From a checkpoint of a small self-supervised image encoder: depths [6, 6, 6], widths [16, 32, 64].
Rows from block 13, named by matrix and row number. Rows with one number belong to one channel. Each number is 128 + 32 x the weight over its row's rms, rounded and kept within 0 to 255. All counts start at 0.
# convs0: expand pointwise conv (model.blocks.13.convs.0.weight, 256x64x1x1), inputs 0-63
# convs1: depthwise 3x3 conv (model.blocks.13.convs.1.weight, 256x1x3x3), a 3x3 kernel
# convs2: project pointwise conv (model.blocks.13.convs.2.weight, 64x256x1x1, transposed), outputs 0-63
convs0.92 [121 183 165 128 130  98 139 137 110  91 152 121 178 126 181 146 161 149 179  59 115 114 103 101 180 161 110 114 167 154 117 168 139  97 138 135 142 173 120 116 173 135 158 146  82 179 120 149 143 112 174  89 157 135 123  12 131 147 142 110 100 124 101 120]
convs1.92 [179 147 138 202 132 145 109 129 133]
convs2.92 [ 90 124 152 155 105 116  62 141 137  80 203 128 112 184 127 151 130 150 222  63 146 137 174 126 141 139 125 110 147 140 112 141 136  97 103 156 144  71 130 123 122  95 145 167  85 165  95 111 147 123  91 111 170 161  51 164 143 101 134 128 119 119 121  97]
convs0.93 [149 190 210 162 170  77 162  89 120  66 105  94 168 173 136 117 124  96 138 116 135 161 131 171 199 142 117 117 159 139 113 183 128 113  97  92 154 155 147 107 158 163 129 103  87 107 131 137 149 121 167 137  92 129 108  78 130 115 122 116 167  62 150 110]
convs1.93 [160 212 136 135 118 104 128 132 111]
convs2.93 [132 131 134 106 120 103 110 153  96 115 168 104  74 206  83 138  96  82 120 104  99 129 225 157 139 153 134 131 136 114  92 105 107 101  94 119 124 119  93 162  89 137 162 180 115 125  71 112 146 144 138 107 105  71  52 192 111 148 128 143 112 111 100 109]
convs0.94 [ 62 144 113 155  97 165 119 117 156 114 148  93 115 115 216 125  86 150 139 128 150 121 130 157 133 111 127 216 158 124 182 119  95 198 141 137 161  88  79 137 120 157 116 177 138 155 121 186 143 142 121 157 147 161 130 124 148 157 185 165 116 132 175 100]
convs1.94 [114  89 106  98 107  82  88 101  92]
convs2.94 [134 132 151  86 139 100 125 112 108 154 152 131 136 153  23 137 153 104 154 106 131 157 136  90 128 134 103  47  74 114  57 138 128  57  88 124 101 145 158 130 155  94 142 106  74 110 112  68 114 108 108  80 113 102 126 165 105 107  83 103 103 117 112 125]
convs0.95 [153 155 166 120 129  97 122 145  56 117 137 114 138 116  88 169 172 142 161 164 156 185 127 143 162  72 136  70 141 136 106 197 127 127 152 151 176 178  82 123 134 144  92 129 113  97 179 146 138 128 169 164 111 165 158  99 178 123 201 129 114 117 101  95]
convs1.95 [172 130 176 157 117 174 164 122 151]
convs2.95 [120 134 149 109 159 153 126 140 120  97 141 159 120 129 181 134 198 164 146 155 123 135 134 154 122 111 133  96 134 170 127 131 130 106 172 130 156 124 140 126  95  92  86 134 107  89 178 123 129 144 135 197 134 168   5 129 118 116 163 220 165 166 143 122]
convs0.96 [151 161 135 104 150 119  75 111 155 143 153 132 155 105 151 141 164 102 100 161  97 164 133  96 135 123 165 104 164 183  84 122 121  82 153 130 140 161 188  75  86  99 106 138 128 108 138 127 121 125 165 221 129 117  94 166 122 171 156 194 132 155 201 153]
convs1.96 [120 207 175 115 131 148 133 119 136]
convs2.96 [174 131 117 106 134 141 157  93 132 177 174  67 120 155 177 127 144 126 129 169 146 146 133 102 112  91 106 135 126 188  83  91 132 158 118  96 131 181 141  99 114 144 114  99 140  91 148 102 162 119 175 186  83 125 131 158 124 125 219  87 116 153 184  73]
convs0.97 [151  71 120 129 123 144  80 139 138 127 132  50 170  73  77 123 139 123 113 194 147 139 133 155 141  92 153 139 143 128  92 137  83 126 128 170 171 144 146  56 152 127  72 171 126  79 191 155 135 124  82 175 142 170 148 123 137 110 160 149 106 118 173 143]
convs1.97 [115 102  97  89 103  86 102  88  93]
convs2.97 [107 120 135 137 103 121  97 138  97 112 211 175 107 166 109 130 128 182 174  58 148 120 144  78 124 120 116 106 107 151 172 128 173  75 118 138  55 103 143 142 137 135 153 127  84 219  86 120 118 102 133  86 157  81 133 124 123 121 122  85 109 116 147 160]
convs0.98 [ 99 165 141 128 208 124 164 140  49 137 153 159 155 141 104 171 145 117 163 115 131 164 116 106 121  50  84  80 111 125 156 130 136  75 125 161 170 133 120 166 159 127 152 163  98 132 152 101 123 142 160 148 157 154 151 120 183 121 151  63  77  92  88 128]
convs1.98 [132 135 115 172 181 147  68 121 142]
convs2.98 [117 108 126 100 134 160 151 118 105 127 143 169 100 166  74 155 137  92 135 172 179 153 184 125  89 129  64  86  76 104  70 102 156 143 114 154 145 132 143 137 139 123 121 127 114  64 121 112 112 150 130  68 119 116 122 205 177 109 118  86  98 107 120  51]
convs0.99 [176 124 176 156 112 140 151 124  85  94 123 136 124 156 130  95  97 135 158  70 110 115 121 104 105 138  72 140  81  98 124 152 154 151 109 105  86 141 191 139 143 100 104 150 121 153  63 126 130  92 138  88 143  99 172  84 120 144  59  26 111  92 120 144]
convs1.99 [153 139 161 140  69  96 142  99 169]
convs2.99 [181 116 102 104  87 164 141 139 153 126  95 130 142 133 188 191 127  79  96 108 112 129 157 146 154 127 143 146 131 123 110 106 135 164 119 177 135  54  95 164  88 179 153 100 201 102 125 145 139 152 111 158  35 152 122 117 144 137 170 138  86 125  78 137]
convs0.100 [107 118  57  76 144 117 100  96 141 147 153 165 134 102  62 183 170 148 141 178 175 100 138  95 163 165 160 112 149 140  83 108 160  64 133 141 134 166 144 101 104  83 146  80 125 102 132  76  96  97 122  79 152 136  92 170  96 124 123 181 118 135 123 117]
convs1.100 [177 139 155 127  93 133 162 169 172]
convs2.100 [ 96 156  68  84 100 133  99 141 115 133  52 186 132  93  95 103 163 162 134 133 156 106 114 101 131 133 154 116  93  84 114 140 141  86  94  34 115 118  95 127 177 154 195 110 156 140  93 115  76  90 147  76 133 146 163 110 121 134  95 135 137 132 103 102]
convs0.101 [106 144 202 163 138 164 145 139 109  71 105 160 170 162 152 128 121 117 161 132 103 148  38 186 178 132 106 101 129 103 121 177 139 112 124  82 147 158 130  84 176 171  78 130 104  82 133 144 102  92 138 131 155 120 129  60 142 137 148 124 114 106  78 108]
convs1.101 [103 122 158  77 111 185 128 166 116]
convs2.101 [ 89 105 144 126  61  90  75  97 161 114 131 167 105 189 175  98 107 127  94 165 116 110 142 131 103  99 128 141 140 130 156 129 187 137 160 128 113 100 147 146 109  62 105 111 121 168  59 146  90 112 146 109 127  67  77 170  96  97 117 109 119 113 195 151]
convs0.102 [123 172 159 137 172 113 151  95 132  96  96 142 124 216 167  95 120 129 114  79 127 167 110 156 133 129  66 129 105  62 123 132 128  93  65  71 118 121  95 145 165 180 145  89 110  93  97 126 112 129 132 163 118  72 113 113  96 174 112  86 182 127 108 145]
convs1.102 [ 78 133 146  78  94 132 112  87 155]
convs2.102 [145 130  67 139 112 126 125 174 183 143 109 105 127  61 163 129 166 145 136 144 114  70  96  90 100 116 154 162 165 177 205 116 112 182 178 116 135  56 132 118 127 151 129 118 147 158 196 141 145 132 118 101 111 129 165  76 167 113 149 116 152 165 118  99]
convs0.103 [108 121  96 146 109 140  61 128 157 195 165 112 132  27  97 158 121 149 152 175 150 114 183 109 127 138 148 148 194 167 132  81  97 139 137 119 127 114 128  87  80 134 166 130 171 170 160 118 154 110 125 154 146 122 189 187 139 147 130 140 148 131 159 141]
convs1.103 [109 107 114 120 116 130 155 207 161]
convs2.103 [ 95 163  91 138 134 206 103 125 145 138 112 181 170  78 110 130 139 135 127 128 180  82 160  88  66 121 144 177 114 105 116  77 140 132 125  98  91  67 123  89  97 196 176 171 198 132 140 116 111  91 109 107 140 121 134 148 116 156 117 150 126 121 114 171]
convs0.104 [ 83 137 101  97 125 124  82 125 131 111 125 117 141 132 100 119 150 172 122 154 193 115 143 133 183 139 210 117 129 102 129 208 150  80 109 116 130 168 127 121 182 133 124 102 152 121  45 121  80  97  63 159 177 118  80 155 126 101 160 162 133 112 127 110]
convs1.104 [125 130 202 148 169 154 127 151 148]
convs2.104 [109 123 122 130 107 124 125 136 142 125 105 129  92 137  90 125 149 125  97 167 169 118 171 165 154 100 211 169 146 106  81 154 141  80 104 119 125  69  99 144 127 175 128 112 160 111  51 105  89 106 191 148 146 137 118 185 115 113 130 163 196 120 125  56]
convs0.105 [144 176 185 136 164  89 134 101 117  81  97 138 133 201 125 108  92 117 146 136 108 167 110 138 183 158 103 137 183  86  89 168 129  90  93  29 151 174 124 116 174 148 133 105 142 120  94 141 130 112 156 186 140 108 132  94 128  95 122  87 120 114 117  97]
convs1.105 [101  96 100 149 149 198 135 104 111]
convs2.105 [ 94 141 156  98 143 119 154 120 123  74 101 158 196 171 167 132 147  97 104 136  69 183  43 102 128 163 112 129 121 103 110 161 155 112 106 148 116 110 160 174 162  99 111  86 127 118  77  98  95 136  76 168 177 122  80 136 102  87 117 150 117 145  86 145]
convs0.106 [156 146 152 100 139 193 124 113 148 124 107 159 137  97 146 146 138 106 117 139  82 159 116 114  89 111  69 110 114 137 124 116  97 115 151 125 107 130 187  95 104 117 124 208 102 144 231 135 130 147 194 123 136 112 118  68  87 132  73 109 169 189 127 144]
convs1.106 [ 98 105 122 199 100 140 156  99 138]
convs2.106 [110 170 104  93  97 156 139 120 130 127  84 159 136  95  58 183 154 109 140 119 111 170 102 133  79  76  88  96  87 149 129 114 124  95 161 170 155 116 171 171 102  94 154 164 148  96 187 153 145 149 142  89 101 135 146  90 116 159  52 151 163 168 111 129]
convs0.107 [132 129  81  80 147  80  98 172 108 128 155 136  93 143 162 198 156 139 116 177 135 141 116 120 121 114 187 101 144 175 165 159 169 123 166 149 136 143 105 173  87  94 107 119 119 146 147 159 147 156 137 161 106 156  63 164 128  53 150 156 162 174 174 102]
convs1.107 [119 113 146 182 132 196 154 137 144]
convs2.107 [148 149  83  72 188 103 140 188 122 123  97 162 116 125 140 126 183 155 128 130  90 133 108  94  88 115 157 116 138 180 190 138 156 114 156 150  82 161 130 171  77 131 149 102 117 139 153 118 108 167 178 166 115 105  99 101 110 121 140 162 158 220  88 139]
convs0.108 [113 128 114 122 108 112  98 160 123 157 128  80  63 110 176 150 146 152  97 153 100 142 144 161 117 125 185 147 182 143 181 144 127 142 162  98 105  61  93 139  74 161 129 147 130 153 163 150 145 152 160 187 131  87  92 152  97 102 125 134 204 168 191 139]
convs1.108 [135 113 123 181  62 152 137  95 125]
convs2.108 [118 149 101  99  82 106  76 158  79 132 117 114  78 119 144 162 123 145 123 119 155 126 148 146  90 114 118 156 153 142 167 115 158 161 119 128 129  71 110 146  72 168 149 154 137 125 124 190 179 165 201 121 118 139 173  84 145 175 139 146 218 183 125 137]
convs0.109 [127 147  73 109  61  88  89 132 166 133 118  62  86 103 139 136 107 114  91 156 104 104 142 148 132 117 175 158 222 138 143 103 105 165 147 107 171 122  91 124  97  76 143 117 142 120 133 137 193 143 148  99 101 152  80 166 143  76 130 127 171 117 158  93]
convs1.109 [ 77 138 146  77  91 147 127  99 160]
convs2.109 [111 133 147  99 139 154  97 141  96  95 152 182  47 171 121 141 152 151 180 166 185 135 127 109 112 108  77  95  88 104 103 126 159  88 132 157 118 167 136 165  57 122 108 137 123 121 103 157 104 126 189 169 160 141 123 159 205 118 144 145 136 156 152  81]
convs0.110 [124  99  87 126 126 130  87 135 142 191 181  96 170  51 145 182 171 139 120 126 124 112 126 102 156 152 174 117 148 166 114  98  64 104 194 173 142 141  91 102 110 141 146 151 110 142 139 154 106 103 115 110 144 180 137  87 164 154 175 153  61 141 132 156]
convs1.110 [125 206 114 100 101 115 144 158 115]
convs2.110 [131 115 113 163 131 129 133 131 157 122 120 178 172  69 154 126 163 147 158  96  91  53  93 111 160 171 180 135 160 177 158 106 144 141 197 111 137 168 125  91 172  96 125  78 147 137 168 163 111 139 129 123 112 220 139  95 160 115 143 123  80 137 131 104]
convs0.111 [176 187 149 134 119 104 152 118  79 131 159 130  99 145 148 154 150 147 191  85 137 158 150 112 135 101  87 119 133 180 116 160 145 112 126 101 101 120 120  93  86 162 103 179 127 130 177 144 161 104 202 151 106 124 169  38 126 184 139 149 178 135 156 149]
convs1.111 [104 112 126 120 150 173 199 150 145]
convs2.111 [127 154 188 107 114 126 126  98 128 127 175 160 110 179 155 178 150 123 184 103 122 179 116 120 123  67  69  78 140 164 134 125 182 112 145 151 140 103 139 126  92 131 125 109  79 127 137 126 133 164 143 247 118 126 133 165 128 121 150 117  84 150 180 141]
convs0.112 [121 128 140 187 133 150 106 142  84  78 132 177 166 127  47 106 157 113 183 139 147 134 137 151 173  90 139  79 133 121  87 186 165  88 124 131 119 139 131  63 120 123 121 138 130  91 118 127 116  47 120 112 159 116 148 145 144 126 164 163  98  58  94  94]
convs1.112 [135 137 194 111 115 192 134 135 139]
convs2.112 [ 91 128 140 154 101 115  61 134 129  88 158 118 171 134  96 106 156 127 129 203 165 145 155 125 108  93 148 114 194 115 103 148 151 124 132 135 133 123 139  86 117  65  92 157 142 110 120  80 124  84 163 163 170 123  48 173 120  69 143 165 124 125 164  77]
convs0.113 [132 139 128  95  89 175  69 109 189 140 117 138 133 104 115 142 175 137 115 142 133 138 169 121 112 130 152 127 154 132  85 130  94  81 132 120  87 118 177  86  84 160 151 183 143 137 171 117 107 109 148 177 120  80  95  95  86 192 101 186 181 180 147 168]
convs1.113 [123 127 134 183 100 111  74 170 148]
convs2.113 [117 163 119  74 100 144 159 126 137 153 109 111  73 116 121 148 187 154 127 142 139 135 120 123  63  99  86 105  69 148 117  98 114 110 132 175 116  77 164 148  77 140 135 178 147 103 147 156 137 129 119 126  88 126 169  98  86 154  99 139 193 185 133 215]
convs0.114 [137 111  95 120  85 157 101 103 143 149 159 106 167 106  60 145 175 124 104 184 142  89 128 105 166 175 163 120 139 142  83  96 125 118 140 176 151 169 104  64 135 110 134  96 185  65 166 100 126 116 125 154 117 197  95 128 126  60 149 171 126 122 106 131]
convs1.114 [ 94  80 120  82 107 168 141 165 121]
convs2.114 [118 178 132  92 131 120 115 156 130  56 107  53  91 152 153 122 107 155 136 115 125 153 137 145 101 110  87 133  87  90 123 157  74  92 108  59 140  75 138 178 110 129 129 221 103 157  72 145 151 101 115 123 140 101  89 154 131  95 114 150 137 127 155  87]
convs0.115 [109 117 128  75 107 113  91 128 102 154 148 116  85 142 174 152 160 180 109 138 174 172 103 160 192 150 175  98 109 105 104 192 131  82 150 109 122 130 115 118 150 174  84 105  58 101  81 126  72 117 139 143 107 122 121  76 109 164 159 182 151 154 144 150]
convs1.115 [103  88 122 182  92 166 126 105 156]
convs2.115 [131  88 141 147 109  88 152 191 100 173  94 137  71 108 164 142 144 213  89 177 126 114 154 170 123  98 179  98 105 155 152 148 149  81 190 157 105 117 125 118 159 142  99 102  99 104  83 134  84 134 119 140 116 141 135  95 123 151 149 171 137 120 197  90]
convs0.116 [158 141  87  88 165 169 108 125 124 153 176 131 171  58 142 167 175 107 149 128 113 120 109  65 102 134  96  89 119 186 126  83 133 124 152 196 140 148 192 103  94 122 122 179 104 144 175  87 137 130 154 132 115 148  94 124 136 179 153 142 102 180 164 143]
convs1.116 [102 178 170 108 103  80 133 157 132]
convs2.116 [139 166 103  91 140 118 141 124 132 123  98 186 172  84 128 135 173 147 181  72  94 133 112  73 114 139  87  86 103 169 150 111 134 136 136 106 126 121 125 138 145  88 161 109 108 125 181 156 141 182 156 149 125 215 150 100 151 122 119  97  59 182 184 124]
convs0.117 [ 80 181 153 154 197  86 140 118 122 108 161 118 121 155 175 129  89 105 153  98  97 142 148 137 152 123 133 161 176 188 191 131  69 127 129 108 118  91  69 142  84 183 158 160 107 135 114 171 111 156 144 161  95 138 117 179 163 130 168 167 128 100 159 119]
convs1.117 [122 107 160 112  92 171 149 122 189]
convs2.117 [122 185 121 140 150  90 105 140 108 160 112  65  83 138 139  83  72 124  92 114 140 120 141 161 120 127 130 172 146 134 182 134 137 164 104  76 181 140 145 179 105 143 174 150 140 170 108 180 145 169 163 192 126 119 173 132 152 161 170 122 174 121 188 150]
convs0.118 [146  78 160 160 110 138 143 132 112 140 122 136  86 124 144  71 140 150 115 121  90 132 103 161 136 136 145 132  67  88 137 147 107 148 148 100 101  62  87 116 161 183  64  91 106 100  86 136  57 114  50 110 114  82 174 139 128 167 122 155 131  89 123 179]
convs1.118 [105  86 124  85 109 101 104  72 113]
convs2.118 [139 221  84 118 152 136 142 112 189 124 109  90 171  89 136 109 137 116 149  81 115 150  94  80  96  99 109 182 155 138 137 130 103 175  79  95 135 176 168 103 123 127 196 155 141 143 185 123 158 137 152 115 125 157 117 108 120 125 117  81 170 184 128  99]
convs0.119 [150 136 117  85 147 116 143  85 138 163 128 121 113 117 153 153 155 119  84 115 106 149 152 129 134 104 119 127 106 131 119 125  84  95  94 120 135  85 131 134 105 144 108  93 115  89 155 104 105 169 141 238  88 129  73 124  81 160 109 218 167 114 167 206]
convs1.119 [130 122 100  65 105 102 100  88  98]
convs2.119 [105 100 147 235 122 126 103 109 121  53 146 151 132 170 154 128  91 114 187 104 139  74 156 142 145 187 134 115 136 115 170 118 147 115 168 109 118  96 112 129 129 104 110 141  94 165 105 162 129 116 151  61 167 122  94 117 179  81 110 107 149  85  99 101]
convs0.120 [131 134 194 165 130 128 140 131  65 107  94 175 145 187 122 128 124 161 131 140 156 165  84 177 187 101 145 109 110  94 127 211 189 113 140  71 157 197 112 135 151 141  89 120 122 121 109 105 109  76 133 131 137  86 150  99 132 135 146 144 145 103  89  94]
convs1.120 [132 139 142 124 198 104 156 175 107]
convs2.120 [102  87 140 115  98  97  69 110  61 120 151 108 106 182  83 147  77 110 105 192 143 122 171 142 126 166 150 102 170  76 104 111 160 127 148 148 160 125 105 142 131  79 148 101 126 113  72 105 149 159 156  95 131  55 118 204 130 105 127 106 108 113 144 101]
convs0.121 [ 87  99 108 113 153 173 153 123 163 121  73 140 118 155 148 110  77 107  61 159 138 136 127 158  89  93 130 171 134  49 153  88 140 179 107 134 194  80 102 176 113  90 119 117 172 118 163  99  88 148 121 138 132 104  82 178  97 149 116 130 155 159  94 129]
convs1.121 [146 200 122 172 164 113 127 114 121]
convs2.121 [165  97 126 139 119 109 179 146 136 116  92 143 113 127 117 136 102 180 162 151 176 145 119 106  81 105 122 113  89  89 161 186 200 201 129 148 127 101 133 158 144 159 121 136 139 163 103 140  83 125 127 114 131 152 170  40  97 145  89  91 185 164 101  95]
convs0.122 [147 105 150 145 165 125 150 175  67 115 164 127 159 103  99 151 160 122 182 126 108 143 132 111 119  84  90  90 118 160 139 131 122 125 171 185 124 137 119 110 152 134 125 195 106 145 172 127 134 138 136  92 158 148 193 120 212  95 157  82  38 106 122 143]
convs1.122 [119 157 140  72 125 146 114  62 140]
convs2.122 [118 179 119 112 116 190 160  85 190 172  87 156 168  89 171  69 117  85  78 126  64 127  91 117 126  84 148 189 159 157 115 105 118 167 126  91 121 176 157  93 122 100 133 128 121 107 171 114  91 105 161 126 118 143 135 142  92 168 163 142 149 152 111 140]
convs0.123 [142 150 100  76 105 137 126 170 149 147 122 122  76 119 167 184 132 143 100 135 128 148 150 118  52  67 127 101 105 176 173  99 146 166 134 176 146  87 151 166  75 107 121 146 117 166 175 149 142 169 146 173  84 131 120 119 124 149  90 155 170 203 147 123]
convs1.123 [112 140 101  93 200 128 114 102 157]
convs2.123 [120 136 103  77  48 106 100 188 128 114 140 169  88 155 166 159 135 134 114  92 103 198 113  94 115  85 142 133  99 125 110 136 158 133 101 178 130 134 138 151  79 115 164 130 123 152  84 113 156 201 117 176 129  99  98 141 157 161 113 116 161 197 111  86]
convs0.124 [146 163 147 156 114  67 135 139  75 120 137  72 163 165  71 114 130 154 151 128 129 148 128 164 203 158 142  90 161 147 105 201 152  90 125 132 130 235 131 115 173 134 113 122 118 118  87 113 122  80 123 150 125 137 128  77 141 106 179 104 132 103 123 126]
convs1.124 [125 162 123 158 106  87 121  61 106]
convs2.124 [151  91 101 119 145 171 156 132  93 148  90 205 130  95 172 144 132 134 113 102 105  80 120 129 129 148 148 145 135 146 166  75 155 143 146 129  85 112  69 127  80 204 145 112 170  94 139 148 120 149 130 126  78 105 116 106 148 196 131 154 119 162  47 168]
convs0.125 [120  98 132 185 116 116 147 141 144 137 140  88 105 165  94 109  53 129 156 151 152 110 158 121 139 168 119 155 106 119 158 132 163 170 144 116 123 153 137 130 136 149 103 154 123 175  50 149 173 102  65  79 176 116 172 151 130  71 156  48  89 107 155 111]
convs1.125 [ 95 120  88 110 185 121 111 133  78]
convs2.125 [161  67 130 144 157 144 149 118 132 113 124  98  88 119 150  83  79 130 116 151 157  87 129 112  49 177 125 140 109 116 130 111  92 207 129 138 100 105 139 106 122 115  71 121 124 109 123 128 147 157  56  77 168 114 187 135 119 150 101 103 146 153 185 192]
convs0.126 [ 97  95  45  54 141 120  96 172 142 157 165 133 125 125 142 156 110 139 105 154 179 141 126  67  66  95 161 126 146 122 171 134 191 167 159 173 149 133 127 185 113 132 144 175 148 163 136 109 134 156 136  96 160 113  96 155 125 145 149 118 109 198 130 119]
convs1.126 [135 135 134 161 198 165 107  94 134]
convs2.126 [111 126  76  94 127 123 140 155 117 117 111 151 150 136 134 145 114 159  99 120 147 148  90  55  51 116 135 149  95 104 160 135 187 190 111 118  74 141 163 190 149 150 164 135 168 180  90 114  64 148 137 129 152 109 165 122 120 149 140  80 147 186  85 135]
convs0.127 [125 123 123 161  78 174  57  91 151 149 158 113 109  92 158 128 105 144 136 162 159 115 144 127 122 149 131 154 156 136 138 106 124 146 156 104  97 100 144  66  48 167 134 153 136 117 146 154 164 115 142 180 122 102 151 114 112 198 146 161 191 141 207 181]
convs1.127 [146 133  79  83 114 105  93  79 128]
convs2.127 [117  76 149 114 130  40 130 153 107 124 129  98 112 181  95  84 104 104  98 157  95 150 110 153 172 168 148  87 126  97 138 177 130 105 111 128 137 155 132 167 189  58 111  89  80 119  71 122 110 147 114  98 159 103  69 153 101 140 125 130 120 113 101  73]
convs0.128 [ 75 128 112 156 103 106  94 155 133 132 139 122 119 141 218 136 127 162 124 129 113 108 121 142 121 124 181 152 140 145 198 159 116 127 176 111  87  71  79 156 128 164 136 148 102 210  75 169  92 121 114 167 168 111 109 141 156 128 200 163 143 129 160 136]
convs1.128 [ 89 118  97 163  96 135 156 183 149]
convs2.128 [122 126 110 144 150 135 134 128 134 113 150  76 116 139 163 124 107 146 112  68 118 102 139 128 112 175 142 190 134 155 249 119 143 146 114 139 130 129  95 158 132 145 158 121 109 191 128 143 166 170 133 155 183 112  42 131 117 124 163  83  78 123 141 177]
convs0.129 [186 133 149 175 112 135 127 102 154 106 139 132 111 143  93 115 125  99 159 113  96 110 187 141 154 179 141 124 162 172  82 120 106  89 129  73  45 117 140  43  90 189 123 137 143 106 103 152 146 106 118 155 122  87 151 139 114 131 145 175 135  91 188 165]
convs1.129 [163  76 128 103 186 112 102 147 121]
convs2.129 [169 102 150 114 114 147 149 151 104 150 181 122  79  77 131 131 169 157 172 123 180 128 160  94 120  87 117  66  86 151 121 118 126 129 158 170 112  85 116 130  90 134 107 123 123 105 150 146 134 124 134 135 103 154 226  98 136 197 125 156  91 131 187 190]
convs0.130 [123 152 145 106 169 126 164  69 135 102 115 179 196 146  81 123 105  58 127 100 130 114 132 105 131 124  63 115 126  93  80 110 109 109  55 147 147 149 166 153 134 105 188 118 141 111 167  92 116 136 161  61 125 148 125 129 108 119  65  87 115 124  80 129]
convs1.130 [158 136 103 142  81 115 121  81 181]
convs2.130 [144 177 107 107  87 130 110 165 151 107  45  99  80 130 147 171 146 145 110 147 144 148 152 173 129  95 156 141 120 123 101 130 149 114 134 154 167  69 150 154  84 150 144 188 133 120 113 174 187 129  99 116  92 157 105 102 140 183 147 194 166 133 129  61]
convs0.131 [124  65 124  82 166 178 131 146 147 100 141 165 158 141  89 139 136  95 106 179 143  78 120 121 113 162 144 123 122 147 156 100 147 109 129 171 115  82 148 138  76 127 109 101 165  86 146 114  97 117  89 115 147 121  87 197 135  96 139 243 111 115  96 101]
convs1.131 [130 106 169  99 128 157 137 201 125]
convs2.131 [138 177  86  73 137 113 116 134 113 108  33 143 139 119 104 165 137 163 117 150 205 145 107 100  61 111 117 113  71  85 143 129 160 141 112  90 116  99 109 161 127 124 166 162 154 118  74 105  93  93 156  87 128 137 144 122 126 100  71 117 162 162 121  84]
convs0.132 [119  98 177 156 116 141 145  75 150  96 122 212 140 144 157  69  95 119 161  91  79  91  89 135 203 163 124 165  88 101 126 144 102  95 102  96 100  95 139 104 166 123 137 117 121 126 115 191  77  82 106  74 132 111 163 100 127 115 134 126 113  88 104 137]
convs1.132 [ 76 135 140  75 138 114 112 183 134]
convs2.132 [ 99 161  46 104 109  77  64 145 165 144 107  79 125 108 160  56 117 140  88 143 124  91 132 100 110 120 146 163 169 153 155 132 110 142 117  39 145 143 144 114 139  98 143  81 106 154 129 167 125  90 191  86 142 107 115 100 137 103 130 106 175 148 147 129]
convs0.133 [101  78 134 127 181 106 179 136  93 155 170 165 130  98 109 145 156 106 139  91 109  99 168 104 134 123 120 117  95 148 124 111  71  96  96 173 132  97  73 156 162 141 175 125 108 126 128 120  79 137  90 108 130 225 166 161 174 123 146 145  64  97  96 150]
convs1.133 [120 157 160  96 145 188  99 110 163]
convs2.133 [118 149 124  90 148 113 191 176  85 161 127 112 132 117  97  70 103 107 104  89  41 164 119  93 118 146 110 129  89 180 168 110 129 134 125 109 113 153 150 197 139 133 149 142 128 152 149 153 108 186 128 138 134 131 184 140 146 199 149  86  89 115  94 174]
convs0.134 [152 121 136 133  60 137  51 188 132 178 146 106 142  48  70 129 137 142 141 181 136 137 161 137 139 127 179 113 190 150  96 110 127 133 190 145 124 151 146  74 138 114 110 142 137 122 156 132 162 112  89 169 118 131 178 126 153 192 141 139 114 140 126  85]
convs1.134 [147  81 120 129  83 101 132 189 137]
convs2.134 [137 140  77 100 143 140 130 146 161  96  91  41 202  98 114 136 130 127 143 162 157 114  72 145 132 138 159 143 136  85 128 147  96 139 130 148 164  64 118 144 167 172 151 188 151 139 161 157 177 118  78 100 177 131 139 107 121 149  97 167  91 130  87 171]
convs0.135 [ 88 125  97  89 134 117 150 138 141 154  86  99  58 113 145 129 102  96  76 129 120 132 158 138  66 113  90 154 147 112 165  92  92 182 113 122 142  91  84 202 100 103 166 117 151 163 170 128 160 187 143 110  94 131 123 157  93  98  80  87 147 177  94 130]
convs1.135 [165 145  96 149 164  77  90 140 152]
convs2.135 [140 146 125 113  86 112 176 145 130 113 114 130  95 163 105 145 131 150  95 134 159 165  87 115  56  55 118 154 112 112 150 182 193 192 106 144 100 131 172 148 155 157 129 145 159 160 102 134 115 154  99 165 149 115 162 110  93 166 113  86 178 180 128  64]
convs0.136 [185 175 161 137 184 102 180 139  62 134  98 120 142 130 130 150 135 101 132 115 105 191 108 150 126  64 114  77 154 143 119 121 109 138 118 121 149  84  92  96  95 167 121 129 111  61 199 117 153 156 163 152  72 130 158 146 155 162 120 154 165  92 143 157]
convs1.136 [117 102 121  98 156 151  96 197 107]
convs2.136 [148 110 164  99  49 105 163 166  75 176 135 134 102 131 122 142 148 129  70 145  97 190 133 161 159 100 122  86  99 154 161 147 153 119 143 210 151 119 107 121 143 152 112  66 135  98 132 116 110 144 142 211  93 125 174 107 137 159 163 124  95 112 151 143]
convs0.137 [148 103 129 119 150 126 110 203  74 142 150  77 175 121  67 152 107 128 157 174 148 175 119 129  90 106 119  81 165 136 118 122 157 140 168 142 117 149 137 125 126 140 115 206 125 152 157 126 187 143 118  84 187 116 167 144 176 123 165  74  85 135 117  79]
convs1.137 [178 111  91  77 103 157 101 126 145]
convs2.137 [158 136 134 106 148 129 179 143 221  95  21 114 107 106 136  91 141 127  97 170  91 175 115 162 120 110 158 143 119  99  83 164  84  98 103  89 146 155 147 114 147 120 130 129 107  91 139 130 102 127  74 135 127 137 141 151  74 119 107 192 138 157 161 106]
convs0.138 [123 145 100 127 137 119 124  62 184 127 128 110 130 137 138 118 116  86 115 109 108 101 160 125 165 191 145 145 187 132  91  89 121 136  92 115 186 185 103  76  84  71 133  72 140  85 149 121 147 140 167 163  73 126  84 157  88  77  91 115 154 133 157 156]
convs1.138 [152 203 145 113  98 133 125  92 114]
convs2.138 [ 95 124  93  98 141  93 111 122 166 129  80 123 185 145 142 155 129 147 159 187 172 135  97 121 135 139 152 143 157 103 127 150 183 155  87  73 190 213  94 110 169 112 136  97 167 152 117 120 119 121 171 138 125 167 163 117 168 106 114  74  89 155 130  72]